Rows from block 3, named by matrix and row number. Rows with one number belong to one neuron. Each number is 128 + 24 x the weight over its row's rms, rounded and kept within 0 to 255. All counts start at 0. Numbers have three digits each. After the name is the row's rms in percent of the matrix's.
# gate: MLP gate (model.blocks.3.mlp.gate.weight, 336x128), inputs 0-127
# fc1: MLP up (model.blocks.3.mlp.fc1.weight, 336x128), inputs 0-127
# fc2: MLP down (model.blocks.3.mlp.fc2.weight, 128x336, transposed), outputs 0-127
gate.210 136:153119143156101132125102118075111164101082138170079159128159156162131132170098153106122119120163148139137146094122114135144133131144118109122119115160107123113123103100125152146129148157139150154084116140113110136139197116173130130090152101163124114124077123106127168115129133111140101113125140099123123151120155123142127112149174178090111125157191130140164124131128136099131156141167
fc1.210 147:135121148100152125104118152136136147100122126155106172113166132106162108165098139114114141108101135135107139066134154168158142138126107133116107115145109172119150116142118131138107107180117133142145177130160137109133114156183097112124114121102142096107108119116104137123124128147127118128154123061071151134091096107129116070131119130073136127148144090122138103096150173086136115108107
fc2.210 132:122101121116133118122145129129126095165179132146146177123168136133148123076129115150146119110105145135124111185139125141093131125124153106152122146098146137157110104100110128096131145171113134157146104143119149108130159134054143149132123093149137158145171134144108085129129142121142149108130124189098140151150104144128118174128096183075128121103102120130083110119124156077125134115105
gate.211 123:135130168095058130132128113093114079154134130118151133093081130127134069171098127130132131126089100120133116115082172125124117126094124121117109109133147105092091100155102127147142120131128167083124112103142126116123118053119118131182131134122152132119115140118126107151145086150156113118111111145133123144119109090138123148122147120112167121137129125110116081124089136114134172069117
fc1.211 088:142144094133177127118139143177150086138138107116095124188150157125143163138167144111139118083193145147152121165140125116128125109152136112127150116105122116141094145117150175112116136126086108162130120164117127113137135176133130155108122150113146124127116121120125144165154189126122147099144062112112133113116156161137138108100121111117115128109115129175167135097116113187123127097146
fc2.211 109:129126133109063144119135131143134120149118156079098104174177114095106112164105123141117147090121160134107122111139182120134149131098116130106177126168150134123124146093146132144140139121106104171135123175100145152118131198122144144159136126121089162133155146130142104097134075083109123121145146146118145104128119100132121162155171128129159111128155127100115152111163107171124137140124
gate.212 086:095106105093120109138165138111112103130145131067120117079116109074110135137105192164194126121116133133142146144121102107127165113106136129128134119130102119134137123109122078136170129116096112103086126100144129126111111151100096098091188128113116109126110120124126090096137117080133132107125119113136172104147116145126149151151135128123150119138111128101129103142144114130100211116114
fc1.212 077:088080045140114174119105131106109132129135125111185135106127144140134090129110092150100156138159135115113069129171116110157095130117141112123118131101131126116122095134123078127128157106050146137151132114130145094151115137143127089155081128155132122103129137132114087093112125100116132137148111105101109111099136163107140115135143153128139135139107133139165144112179125118107142157116
fc2.212 077:123097185144116114110072120136103137123109129170120116083120071112094076147113080114095115114154151157147137152095163119116136131106128100118138123125140102135128104073153121128129113113149111113161141101121103159148115126148156105131062125120101114148163157121126130119131123099107120127129134133100169105160132094164161114102150146136104110125080144130119154103135114131142181164147
gate.213 070:126122083104208136133130153140128129131132131216168123147068108141121086157111124159073147160116123156130148113172157117148120126113116138114092095133128107145107153195128121116082142105129092118127164146107133134111129114151141144161129132139137114158115151093164123100126095153142121127124103104161120121155122104136123132091134126111135107135105145130127105150170135122123143106104
fc1.213 080:126105108120125145154111143095085140142141150111115124141120128111126110112138152119146155139147148140210126108126079140156116111147167176150168110135169092111145094095128140114105162144124191118121153145178136115129110129156149122116129117139148149103130091183120101156136180139143135155157115161130132101147130144134178123109120133138107156154143151153125112137087133180158119117115
fc2.213 074:142133058123210145126110152114121106136130131155219119131110131138134088113094104126084110140107173148122102142118169114100144138109122138135144130120133127106124111061111134118104111169156150121156116151122105130107115161134122107150179148154156126157130151134095132154126102120124116130147131123124145134069151148152133132084173110109080126116120123128142145132136125139134128126116
gate.214 039:105108186118147122128138119186131132144120108155137132133144104189126135116122116125134128116159131142122134105038112116121127140192145129108114137138126124128145116137140110120045127125124152134121121108125121139151109087120137099132117125126138166122128108139160112105132121115148122132134131125134101118098125143113098128152114131128116119107175144144127121103239138120130066158114
fc1.214 133:110143127135126103104173115131135139176076116132128131143129114132140128109118094085145143129146090074125124129125113127123163183113127130085165143089137130108131088134124135104120081127133126112185115145142140113139115122138100106116134113165130120130115113119121157140181156164067137090155123164165112123127112138128137169118124187070138149143122131144153140171130086120097136097113
fc2.214 117:113110124131138107149167121119108143180074122129133125114122142132114116107126096098129142126129152183130124136138124117120093188124139119088098140089137122109142171122130134113120174140091132159185118118115149115103146119138107109136125142087120134135121120114131148154068169084176135162108123171100143117126110147102112176137126074189115143123129128146148119084119171139104134140122
gate.215 165:128164146117119130063157139107141138125101136151132127125145113106149122104112109156101084150087173115061109139128154125128087154117113112164135134125098105146141140079145131142112170067154124173124101135121153119122164128102140135140145130112148157095130114140122180146132147145089110111133137155142156137162133122169140090092123116120133132065124157105144098106147155089121140125116
fc1.215 111:143104160116184124112094096152100132118127122089137117110123134143100102096180118135112138132192123123134138116125124123103136114090132115110104140139136134130120056213126160156133122169083135101124161124119141144112130112103125153082121110132104095139151116136079108128108121156139172108137126120122117100117125099104111138111131117148112139148122109169130130124066112144140130074122
fc2.215 127:141163118134169120078114129124146133113144109151125147116130156115155118127139137107121160149142167124191147110126115130115089094115124116089135145135168097108131171071133139144126165060115119188123155142139107151139149133125111143113165149118107073134152134135156084119136105126092182118136115111135124160075127122138140160163119123105117135167153126158111106114125161095125128154141
gate.216 082:141138106120150160130172124076129132156139126153132123130147090116133113110116174134182135140091130124136118151133140096137112091114126135112141145127127140143132145134130139137133149155066154096116116115141109116135133139140117141140061130126116125115148117148132101119129127129166125139151124146132171099123131151253109133076166137135146109149119154112140121128168141131116196131136
fc1.216 083:146148132133078148135104142146114120100144124123097114142112174112127135156135088135143120137065144126127161141184112160111118133122117118171110141116120119138144117109142094109130128091177075178111136135119174117137169136111121098085202116120160107157135120128102157086135117135107162117136161129119081148145161119110120123163109125122070140117154107110142126153104146117118116114148
fc2.216 065:132135123120118130117125128091132135145152141183129111139149177160115077146117156140186128133089130126145140170105141115144092133064130129132113139148158128139135116126112137138154128104157103147131158118121140130129120087127135151125057136111142075131137139134129148155104127143111199126123138136103067147146144120059123133112139103101142127142142164119130109101077114105128171147130
gate.217 108:120153077124099126129147165114137118115118141187117127147117066106124117131110139094122103090155133105112098096119164138108118093158123096135098131124147155161120119103132104134041129136215092134148084107147108131106149118090122109152149112148119123134140147115143135131136144119108152123155156133157159094128129129168141106125107126123143116099174145132120115103164100136134152127124
fc1.217 127:144151113151128136107130127116126135095147119144135140136157105095092081165150160092120098065156098102105099093131161141126118116115138098121127128156149129186109125121106110159129107168149138120183097110186098171112138145111141098115133128156128129125175155106127121125167128111108149129190169169135129100159138118121162112118135127113121119085143155112119116105138099142156123133154
fc2.217 117:122173158101121141107127125124107099165067142122123140129150129119093147081107109165140162061110107120171158170147110122130117124154140108136125118104113124087151121135120133106143114147145142134103137118191149099144122129173097156143119149146139153128093098155113132148175130126110107114187114089136118126104097130138168136116117120123129146184116153126139121077103097126111131150105
gate.218 112:173149128121112152146125116138147082081155121147136137094141086119108144134141131143130177130128121110102143156128132168147116143136125189089097085153138168114134147136164123152126144114121120146090134116164108159152161120117106112101127144146147115118110148132110122132083136110102099151115095134113077103132205152129098127138122076116119146110125166117134178160137130112146141093092
fc1.218 075:173152100138112165150129128106146102098167126136123130092127139088125144152151147147137168136099126111121147169197138164146128134076121174114119094135132161121122144127150127145215146121123109137120145124145116147144154149131103130112136153145132107125124156143083136156108140119109116140114115140131108115159184131137120130119147113121147149133081158117138165173071138114135167087123
fc2.218 118:079141138127134109150104141131145169186111141155111135106148098107096140124107107109149092134135129111155109097129140175121115115119124184174100167114120176138117141125176130107150145110135128152160105118155149093166142132128143137148165128140103136124139115133085133116082120117092146145114159130107090107126050106106098133103120088119126113153146134138120187153141126120116122105149
gate.219 110:156161165139168112141141125132128114144159166144195141134134108164134189105123122125133106128159124155136108170118161150122156120118155145149122127139085129099124109066177143107160165137134152142131104125140113140121179127126129145199103155143147140171121133139139111084146139133134074129133117160109111133120096094129133128129116136099133135137102077117131151141071121121128158138130
fc1.219 079:141119239112141136097177125149160122140124094180204133141167132096131182126129116123159125127132116125129150119075134124137107125112094120104111130124148163144130137088115161146140124147183141110113128115127098147110132142121132138134098139097122095144126114126127123111112135137128115124124120121147105131113140118135108128111128140156219111108125081120135129113123135138105157110138
fc2.219 095:127135109134098136130099145116146115119112145106171141148144101157137046147146166158141146131074102128138143108092110145139140142112120160130128157132165141157118132082128123138082135145132119143129143117143162076107193152110102118045125147126134121135145127107163140104122092111129196145134127129128127148122131162109147137151098141110110131096124097163123159124103138158127111133120
gate.220 099:110097049113147121104131067146124137124101133149175119152141123140128120129110122172109128108144150132135117133079112085131134120163149137114148128104149111125143115136092078131074118123201133128138137150090123143134145133110109104162150153115160144079123163136156099119142125093104148116116127130132107113106115161191119111168120142103129115143156153138122124100143155161095142125139
fc1.220 145:137122133103111124139145117123088143172130150117133114126124159102132120164112124144134139077145199136101140088117160082082121137145156154133143120093170139157114105151105125141132134131142124131078149134066094150115146147123148129141119146140136116108132182139155117127107142175104146118108101185130118145079088148129123110128111147075130110133147133101134138162128175169093124124134
fc2.220 137:115129140159135119147118129125090112067120115125112130122120150101127139094131138107120113059120210140160101164126099091179137117108100155121149126169095138108146092138102137116114138130128129122180126114062160110121140139127119122117140143137112140143129082124158147128104105176113120128112155077129128154180168115143123134118146140076134148141134131149122137152116167157140129125126
gate.221 116:138126164119096128133107137172138155106142115153140129103135127134101076095080100134140123091125168100131132151077110167117175130104121129142179129102135128147114072113150147163117118161128173099121124100134107104089144195107103166115117118103147084075105125134111147124122133110128130109153143126101148115122131149138134131135086150140095119177105121108125129116087112134137166125151
fc1.221 083:139128127109120127144153107145123157126161117179145134165174151127109052086123084134119104142110136147130153125087146136118144133111130099128168092133143124135152114135183091153142128120151177160153120103137124159139111148111112115165123151103123114055107164108142159117136128080107096145131108116133145151135120183129148107114118151163121129192106103127119118136133128145106111146135
fc2.221 097:111135128157133106124134180124142083153128131150138137124151129129117146160148172068087146083087180098136104099151137157150170138135112117128167130165135138094123109101151136100154138141159136107130151072120124135116161161163173090176129146102148147151146098130117109131139112095116094113149122136109141115130137098148122131105158160135107151075123134135151120097083121130142145138111
gate.222 100:145155163144109125123112075177112113108117153133176133136125157117135130124143110103075118158143124112135105163124138123122125125081122132133121112132127122116095122146125160125138134124151142107130130149110093120093137182153124142132138128150096085087136138111119125176121107130121117119115111159116089126150116090220117123085154118126094132117084089086110116142193126115128128082116
fc1.222 094:108100109111145125119160120133124125145122093134172114141112120127108097139111139143112134122002130113123129146203112134119113125129129139100115145107134118128118148111140110151070122132170162151133124099129110139126130095109115121145160137112119137176132111134131131104131114151148156113124112109120109121107114114111074120084134143120214140146174152114110136122162127125130122136120
fc2.222 090:126139168123101127120140194233114123165142100146114131114128067103133103136151126133115136141062125128114152124104100110125135130132132122117129149107145118137115101120098111156130111104136064097144136130130128153098143143108119124139118118133157147143134115145114144103121135097103149124111133102112163121113137135123155126082149134132222141148166091136141114129101117117131135107140
gate.223 058:125087128163139129109163096106132132146149137092070143115106142145122146104163163157151161122182159160137147164121119124143125108122110173133139179162107104128159136127076161141108150093139139176164095095149139116137163149108094132121172144133106120124122142126113152098136120106126150145119149095102158130133133120178128120128105132109101143125116175136138169131125088117157100091132
fc1.223 061:175119185088148146108096132136109163092122153114135140140107152131094160109142094116123130103090133129104109149142117122125135105139094097137121171127093137135146103110107158094139114090147138102150091079115118097117131139106111145091079122135103156147148141119127149098111122130107105122160108111100103131122118172135132132168099109109080119118183109199117105143149124106131141154151
fc2.223 060:151136050128151107138134128124147148124133103067121152120143130101133155129129078103100119123087148154142148112106126093145123121180106124138121124140101156132176118112148169150145106142112128149143105122119141123136089137103137154116078099146143138155131160100080173138132141131125147103122120123142175102128121105140113105165102140161118141099198139138120128141110154140176160155098
gate.224 051:148125142126100131129129070066151132139145133123121132106134178129127133134138123147121116132126124162119101136170130148123130120098120110162133128128135141108141157148135109096143150110145113141113131133130165115112139130112080118114146129153138141138140167141102122146099090117136127113135145121135117125144122146215161126137117150141131127155151127131146121132039142120131253142116
fc1.224 144:120145133144115083148134117146091136083124133112110131126138135115123124161105132167141112102139116115139076122130108129073097138137092079189135141153130126099124128144121163112120116122128139102128136140150128111194136121105168153126127149100109123116134148136097160168047115156168133128117155106087157105126130149117107091128122128161140112091145142147153121174112149145165133147081
fc2.224 122:157117133131127158150116119146127114142121120106115132154139132117110128106113153069142121114121136131125182089142151146175110111068146125077159109104149133124149125147135135142111123131112137089113126151145159127168157155150101113098131147096124135145141117122113101085073131138165149133105091134090129122130124183110131151195084131152149137093138136161107139170146154150077128147161
gate.225 085:135126162113158102125123128223120145136143117147143127137120077131125122097149107114098103109130108146124117155095122146115138114077129137121120115112132128102111110028147128120133136146138202108121140129134108129107112143137121134142072126118128119124126138121090132089110127148099115125110116122138154140104135106131138127143137130105197130111096071088128164102145109138122155106116
fc1.225 085:133155139138188128121134111153110098108104148141101110125141102085130055108125140128121159120081134108149145116092143118147119132150133114131129128119132146146055141211118139133133104112078127120119138118118137134119106109147122143103104133133129116125087094138139123187112106150136111115100087107147114122147129154124132134041135146154149115117103169151103089140102130122133128126129
fc2.225 092:131137141129099133117130090067149127144149136032087122108129142111104157103168095110103120128154139115113143135055112119118126115136139104119113119117146130100156147193127121098140123115167143135129143115102132153131148140120146139174134108132121138112160141143164149191152131138140110127142152129139085118113116109106095121196128134146117140113140153121150091143146149110131089119127
gate.226 059:118127169102166104089132178147147120137137096143100138126160140113104157099091139173064121130146139147132153142097137133123131135131125145104097132128168163145126106146141112128144098115083160171134130129140101129115148119119138103098185093086062129129150102141103100206096136158109140120139120128111136127139105162091133113114105128136137124096106167140112124123117130130125159102109
fc1.226 066:108131127091113124094113150101119149120128126027090136125123099129115157116133104113111125111126106126153142162127143101140109126101139129125121131115146113113156111171145087130148100108070123137126110120127122130126126138133109108109067139098029109108152107139114103175112137142127142123137134096108176115130091161141116124076114129158128110112154146141103115138146131149145117097113
fc2.226 064:128114139131174130144137112108136157100153139190111141130117109116167137090051160129100109128126129120112110108243151091100118146082118109144105125154122125153122162120095134134147131144116050119127124150098120125150141136143138132085179138122138098134099112152144139120132120121152120132130128119118130145135145142104120118103146147103135139112099132136123138136088148128124172144124
gate.227 068:131140185083126125101113207103139125133131117135076136123144123117130133126142156176153136133153089112108129125103133129123128112128115122099139152118131115124111094124149130127079128165090176131123131098148117109141094120115114162159103126123160095158123117110126131091108124158123127131135089116130128124126115125178073128097136153126196125109082094093107130132181154113145172108127
fc1.227 088:112119121116104115151130077194124132095105111088145134124118114119112146145100108102074136107116110109099106132158106130110116111120117145115137108112110130113138111100088101113154117088154096104114097112093122140105111121103114097129151118113134098095125107136116102087108100128110127114104125149111111132126113129058106118097147094137070124109140116083102134108215113141097142154128
fc2.227 075:107151176125104135125107169103125122131135141123116112143148095109107132123106125143137132131123122125116151125125129136139116121157140137140139124121138133154210113104125092101177132148138194132117096117125153133118078117155120109101171127110097153111163133123125133116139135172134153112115176127117141122131136119032105128181136110134076127122171109143138136124108127133138206129131
gate.228 078:135131089122133127132092121062123146135138131034058132116165120131142168120155085109107142121084127140116156155205140135128148121130123112156123128117128131139163134125127137132146140134185092148119133112138153109147119119127152127114130129123094140123131125115113117130160123131140138152140118115132131136151128153137153116152093135109145125112165150182124134144039113149110147145117
fc1.228 079:141142124117119117129098155103129131099105167143111131092105119142113210096094061125055110096100124099172126111160110100130127113115142142141119127160112121137110109142129124128109132126127048125144120154133169128123155167130117137099121119133119075093164133142104149133130138140116152115137131153125118100099138137119126134129101124132172115136182157145126097136088131103123097110150
fc2.228 076:148115054140114140121058122203093131139147110218123146128155105117119145152112097143098135118140121135112140155183155094132124145120117149128139130117146136123114123078136161138147122135126132125125107134130119129141105095122132146092149132110117109082141149097144131114112127135111162138109151140136183129164127114152124120138133106126199125139151080127131127127084127135146108140120
gate.229 088:143113148173143123092153124156091137126103135166145113114149104123131114087137075158101095140124157166093164150112142105143119116125158153109149142122116124126183100171173151190124178148113144103147145131079113164139146121101129149104147140109125124108159097137058143104100116152135177096127119143154116122127138115136150134141146145137140164101105128157130095127125131116110154118122
fc1.229 087:142144143111126116164104102133154147131129133017128139142150157176136134135084127104093157130100105093160102110127118161132116128133139118156129113142129134144094156101103144097158110138100109154093126134125160134144121155143141131141111125141152149092102154119190155112163136129124047142117142124107102128142122161134127130148121138139147135163104106129119139139078143150128146160152
fc2.229 101:145157154154103126149154149072147134124095104038127154139106137117144135069152113156099107117122098107123155125110133136111119131149128123106112146146120127115183185083109160177103098100114117166118148128156137159135112133103126153109133139152111122111159108140188113114159127106115159140138121141127136130109128091127144138155136140103132167121169148174140136145142142124118124166126
gate.230 109:124129096121173106106159126166151103120158131165130135111142117187139159114130091091130137118143146121108113140129158140101160117096165129134127098128079111113091114106196143129121100118139148122133136110140128165116170154128109135193126138144152111121111107167129081124129131100149099133118125158093113125122114051143156128148130162127145155102124113079122153136118105152106159146112
fc1.230 097:143104140087151121141148145214121138122120145138126154128082110137121137145129112143116091137137144134087152122128123119102172134150142185105121108143099120104116106126129133197092118098139141132160172147187141115107170162144132136172106148165127137151120114142144115123149138112121126121118127097143125100176106125137150164132121099132131140098127116121150147145150077174115107098092
fc2.230 117:126130151142119158110105104153156141145119116160126128111122134188124105137121159173118131113135162133162133118167098137152164143133079142135125161125188102151148118122179126095118088109125137125111115115156125099131182150124145124075128147142111129133140132085132183132125110109151140135118128102091126129103153189097171104104132141133151093165125113168128152140112096169148132145151
gate.231 065:119118094123115132128111105113134126143118128117104135109132152101125136148129169148132127123075122111126114167139150123132122114062117136141148132109115124120112130170119103127184128093077082131147119143117126137110162181100107111133177128125128094105137114107071119144124089090117140130135140116140108140150125080158134122126156116139101125145140139113110118147113124130158247104139
fc1.231 154:103142113119145123131119131125104133076161158108126123069159141134120131134136116130110108098115103122165155099155149105113110131112169109098143115106154184126154125132163108156132126130132140149157122151141119099091108098140103108136151113167116127125166123129139155116164167145210120112107144144156105121084107126132120127137130062138117103124139103121151198120129129109072129147149
fc2.231 132:137140148134139143119125129109113115182110084105135118069149107141124136115154125123095139118117112125100096143112125129134093130112082110164146160135128151125120152141164118116134108115158118139110162144143128160089115131085140128156142118164102132171108137116144105148158100133199145115098115114161135124163153119120135135124105087124095153070116133174106178111114116093194133155106
gate.232 134:118117100132030138110136116085125131140117115119152125122120136102149190113152141126132134130165123134151136153060103130124118137124110116120148112118120125111141134067145108129181100126073141129118107139144125135128096178123131115143140137100087110034143134129119123113118126121114153140127144122132139145135128122147124111135129127125145121123181138115113145115088136149129201111127
fc1.232 109:115107158129172122118132131112088131134125107179155126128152125138158103132105158142143124154153136094126131122139108134136157128135122126123156135134172116127102152162144121146124088112139142132132104131117134142102131122105134132151125104127234166115146119128104116139074116085127096128127146162100080178119105151117155138146092088123148159145160087134175106110126082136174117137144
fc2.232 091:138108150126110131120130111139077132129130132167109134136144105153147139126149112134138130148123140098133133152161159136133164130129128145123139150099111110136167145163135127125132100106083120158108139128110131127089138100119107110132127080149116107138108147117125147159055141116127152121106119100095105203139158129134148096153119084120120092125125082143057108120183058131090117137103
gate.233 099:122118131133140122117069161099122094139102126083120116122126173100115122130161109149128137135160140128125144140030128130134130112100104117113131130125122130149077130099136135149139124140111193112154147108132118111102104149128112150125185143130145118141089143097102125112123121123129126116137125116126059096139144099196135115102136121132135120132059111133120130134162124130145182093119
fc1.233 088:150131143124172118129087136099106114119147118184149146137150123114127111117172108118125120131150103120120120107019122148131115150116126124095132102124118122088084130093120169140121127124114192137142134121124107113124091125114131147128185122126109099135073094128154134160105130143127117129113109127120067134112095117136094138112147124123149118102080097118136105134179134119103149103126
fc2.233 080:114140096118167119130144205144117139133139114176115127133122147085142142127131126095106135141071122121123116119112119152105131125154132131124131130120120111120227129148130095119145144154197141116106086127136124147129124172125111111146100125131125157122159120127095126090128132143125116117128138129138093114125120166146124121193112132126082130125194102146125123138116124125114068087121
gate.234 072:072108099150102145136172153091150142146124124123109122110134144088156107148138166178201150151097143124138140141184125110149139134135128154160167157133155159150168150144134054127143149116110083148149121143123142134158140119128119069137133130129142167128148157145130112086143124090124160152128138140140163130142151135098127119131137139145101133156147182134121113138111131121116155130141
fc1.234 087:168153116128127121137150176135113122140102132149167134100115072110155142142125137113177105136121125128108115105104125129118129131169110110140074118118096143101128120083138179096127111116125083120113080130097157095156153112134129162085085111127119167167158148091121136155124125150105126119115128110117168136125119131113133094173095142077118088094178099124115145108114114099132147133142
fc2.234 069:134117090115125131130076212094127153124134117143132142122117098064150144125194081106141126132169133137126137121201114126124127123146131120127102139134121128131157153088130105162113133112043081135139133137149113153128166155101134139179135117114135139087122119149115156177133116135130098126137122123125143125123127134124145139150124147111122130140133072145128125146145136122119081117121
gate.235 088:121151117138136120140122135141122124137121153072190152123152123152155066164110130145089127158066091112122130129109138132130114124093137139124119132145162144104159148107117123141193127132115142144159139120129146177157134086114148125204156139143111144162155147133151137087153126149161151146135119124117157167150122166138080127181134123119164122142148138153125128147089130113128133128140
fc1.235 084:137136064136193127126126191086134179120129118041100114133126084117116168133124081113097138118136157120132143128142159131124133120127122131135145137147114133147124153143130124110121119124076098125129159142126125140144103161128147132130126118134155139080136146115152151179153120127154107139152123132108144123122128145121146124134136138119044134158087136151146127132121122134145149193149
fc2.235 103:153085172124122127117134152134154143114094138049117125118112151099107065141117133138116117115071155142149134120161116122127133116096129135125149128118139122114159119109131161153220133132140135112149127143138143131106106172134142146183137138124136124148134127134119132174133122104128143131126102133134071113142106157083179140197131147135091120114160127130102122127160147130132100126128
gate.236 080:114134159117090134144133061127136141124105115136051124149114160156122124125099150141148121105143139128145128111138122124126143128132127131114151145133132105138081121148136103149069113118136132110117112128124141131122121112073134115136123123135251179121129155114101127119139114094123154121128117116142110098141131118117121118143124120137065121121175125128133128105093139133130207115131
fc1.236 090:111109133144168124133104097112134110125118133146074117096096148148130088126130149129114146122112111115122104114062094137137131113090127100133170158138129112111116138163113121134138131123101152106119125107125144134135097087058121120192107100114252114102094129115109122147128118104122108116119109139104118136148117153118108139174089131136139109128112124139133100135131126098122135139120
fc2.236 087:116124129116128126138121072181119125132121119134087112129095136153129131112148104104139144124121115129114148120087131133122131135139119106133159087117151138125126121169143134132182138127075116086139143118134118139132149136178134133093134138135000127141118104162127112111132145111127111113143122121120092126113136125129116117113152109140161136105091110122139124124118128107119170140134
gate.237 086:122156121157083108150106114108103108134114138154077127121174162131106154102149132132145109104099122090137109119122131120157133095098156127110154102104151156123140154149117132166150109138162153130128116139127161094156129110115139143104160156156166157189207154095119101094052156111155123135136126131120165152153130135136126135136125141140115100129105149134122121137079140138097147147132
fc1.237 099:123105102136137140100131125111137102142141085078149181154099128131154122162094155145135111153153140137162146118140142135131122153131123158148106129123078127170107109134121125104104120132126076100137118100131111141090139147153135091139167127112125114045095086165133164146200115140120182175144151148125090139108133119118098132123110138110148157118162114155123135118103122107136125116125
fc2.237 089:123091143134099104097121116122111110142098153073113163142098135148159141088104125162083131150147142141130122144149148141165111109122167142110120116116180116107134093106138127146096133131147131107141132098121142087116096113135131159110131107099125105165192164092145081123201175138109154143124126108155082127164137108127105127103146115115152083119122119120122130093141119106108099142116
gate.238 090:088112135136140090134123125122116157131151143121129137104154112083122141109111121191124127135130149078132093128139146123125136188153105138103113130133173089128135153154151148137135125130163106104110148142134090140120137113105118135142121136118120124123102081075107142101171070132098115138127149064128160115118150107129132145134128166161140138133149114080136111106129089143152132139043
fc1.238 058:107133107137120138133123126066132155119154130101124126124136143077108117128124116166091147155073130089150131124161162094131096125086089129114131130129154091108155136129113138142149123105146107114137138141128126129113125166114102137132098138121117093134131118080095135128164109126081155126105135102135127124138134113139132133073117144123100099144100090113123097149012090132148144124126
fc2.238 088:163142104121137150145139117098104114134113118120132138093165167145157133136108120067132120137132162068130186132107113127122161092168129152152124120160079114148125137107103110137115109131162181131139112131139140100142126129133145122116168139145162136129164144161118145138159173149132140162120105168137142138134129124173086105110161155139178126145151109177129120119134115145090113152183
gate.239 116:092151176142152134159137165153125098133163169187094159149077133123191123166114088141131128109104108139112151109113093117150115117126122132154072101079144132096084148106106112119107142082128127172129152123114129099167098089086119111117124125132089099155118125124131126114128127133120134126117116110162161116112126162156162123103104144137093113095131139138138128118141131122095151126124
fc1.239 105:157086132132117102091139155122112124134116112098134115094149129110093130082143163134121126125115124117116106131130160114110163140139103107127180121151160106159178137118150143116142117187104141105117077148145122122070151152194127144160098143146148158134179129116137110128141102121155105131135136111101083129120166135131106125115115084090147110123104146104107133149121162078165135159118
fc2.239 116:094082128123135138097129121113115108134156175100119102097205093106050137179103120114138154134152139127121152124112098119134142099108126124154184116087153107092078123118132108099133122190136125078135174123134125108092133134093130124109116138120088085137105141138128159109130149132130151120123125111085107132117150150152094115108127096107144125106137142128137125138158129131126124130135
gate.240 180:107142135100123142121095123129142130107098129139137142099121122136140129148147152125111118120110135100084136162140075072144118094134128156163112144148109138112109128077126132171137060173157125102071117138096152107130155142126152143137143135113150097109173137118117104138153123125112145124108166112149119129148099127206148137121090170135118089146111138159107139119136109122180141103083
fc1.240 134:136139156101106104149113118144126137124106150116107131091146100179131119139127131138136155105140107107084118123127067132139137129125141139144139110129116157115136134093092125171109092151163156111115122133086165125131152133101141162119143136147127097128130087113143159127135147137154173155125156164107126124144132158161173131162025123119109123153155178130100114090151133124158122086139
fc2.240 125:116105104084132140134110107115112113096102139093138119160123140076107128157117143117129134138135129158077128149130060170135128097138143108168147125148101109126124113160135131173113190082131109149091128123171164109124108128121167150129115124131129103136167143114121113124099135114137144112132182127126130112150098135122097147146086082116121092151121086154100126154131138145182133143083
gate.241 201:129137106118066125124131124110122177116118135146121107134099130166187085154127129176127168148130103140130166107110164087154117143101158138135066076151104141115146091141124125153136106150170154130127105122126160178090108084123135121149127149100136151165129140105178140125111112145156132109164131140097146104154124127142105174133150114127135127131164133120090122118127109124099136159130
fc1.241 084:179177087136108131126143086063138143105145118100131110142131125175130105139083150098167122130094128128154142108117143159131145116101124111139139122126137118112109122155159191159162142143155155140133137164140111111095162176123144168127116173109150090133130130119125161139117111155126166120148125153150150148135133136076122132062135144141100153121144100119141133148077126136137128104118
fc2.241 120:132104126116085129142130115141115156101113125126128158133144129092063102168132129162122175093119168133146153090140163162133134143103139131126190079144095126092130177122135137167147145109138121130131100122117142168180149159108163121165127080180139152150126139096086141129160093113102138151092118157160109143139128131136143163130156139143146145137141113115096133133127151134104135125115
gate.242 093:122136159110122141125131060092117120117103113045177121147124107144112148128050124134063126119211118119120117130118124139131138126142142126128153144104120098106138135127142134154046119130218106128110125107136131122113129137104112139154116144103162134096120102113136148157114116111131151146137116135136123110114122126158122133093147114143153135124120121118140108133122107113117142129128
fc1.242 101:150179045131099144115121090065106147107118113190152111128157148185102133110118119109169085093121129111146136100116151135122134136160143137098122108102111129109133126119126175119163141114147163144137129138136128148141137122165146153125131159105067144178144124128136178154135133142125108113155098141126122138116121180114120136119137125128073135117106103156143131126126125110103132134127
fc2.242 092:148123056141107116143131180106116128138133139016059121134149152101123137127116152133092113141176130112135133138119126132129127127138128128114139145136130120140118131092138148115039131133226133141130127123116131139127107100134127142123093132123172085109137133138117129096126128120134151134119127115126113138124125132186128133082122121137154112120137156118127120130125131136120112142121
gate.243 086:118135119131154144128179069135126127136136145090127127125163095178125159176105138108122168127154152096143181088091161092168129115133104122162164148171142087151133129156121137129129101113151093082148153117163096129110185130117110131117122118151123118098145108129141152121124134091143123119125115168109095112174152111131152125095132145165123153122152089144159135141138112117121142113106
fc1.243 076:108138146128115136124161069133105127124128152155133106140147127160126176133148104126176145117129122092128139105103150132137130096118128125166136132170109094150107132167107142121083140140185122102118124132128120129167134134154117134097101129135121143159156124140109137122114148120150095135139103153105046118137119107137128112064114151135160146108149045161130129128194115105113139113126
fc2.243 096:142139099124059097152092123119131143131138105099093101123187129138121105079128149147112078105145134091137097143087102079088143145115139106108144134081127095114130120139118125143106129139137097077145080116119148153116146126157114142114124104136130104134133133110114111127126131068147151115128154088086098126083101156098153129146148138168138112110120096117118093138113115095146144127153
gate.244 105:146147085124120130116137084062145135127138104153158162139116095144152114128120104070132148124109127148121152131129118136128131098111102109140125113110135139112146142145147173132161096130200184120144143139137099093097124149153155156090136112121064084150119121145131122148128127176138150108117124113121164135118164119156100137108125106106057143085123113115147139136163140135110120115145
fc1.244 107:097116140119120138120117193146134138124122127216052144116155134088124122126161125131195160127083139144122139151113131096132120132131139132140117124133122116130132130061104076124167124123067128136134116118124138132144127113127113112101137120118067154164144118137112117078116144131137136134104124153111145119137105100138140128152133132120070155118152148138150121155176123116113102134130
fc2.244 109:118141062146135119134134030129138118145133137164233140138135118188133123133158127154168086131078131131140127115138141117128133136131133153121149133124121121144141130137112109117156126129045134130108126122130165117118132163140150093117135128105147167169123136129137127170109134157127139125107157106120140142114133126100120118174106134136101118157138113151108146131143121127155137150117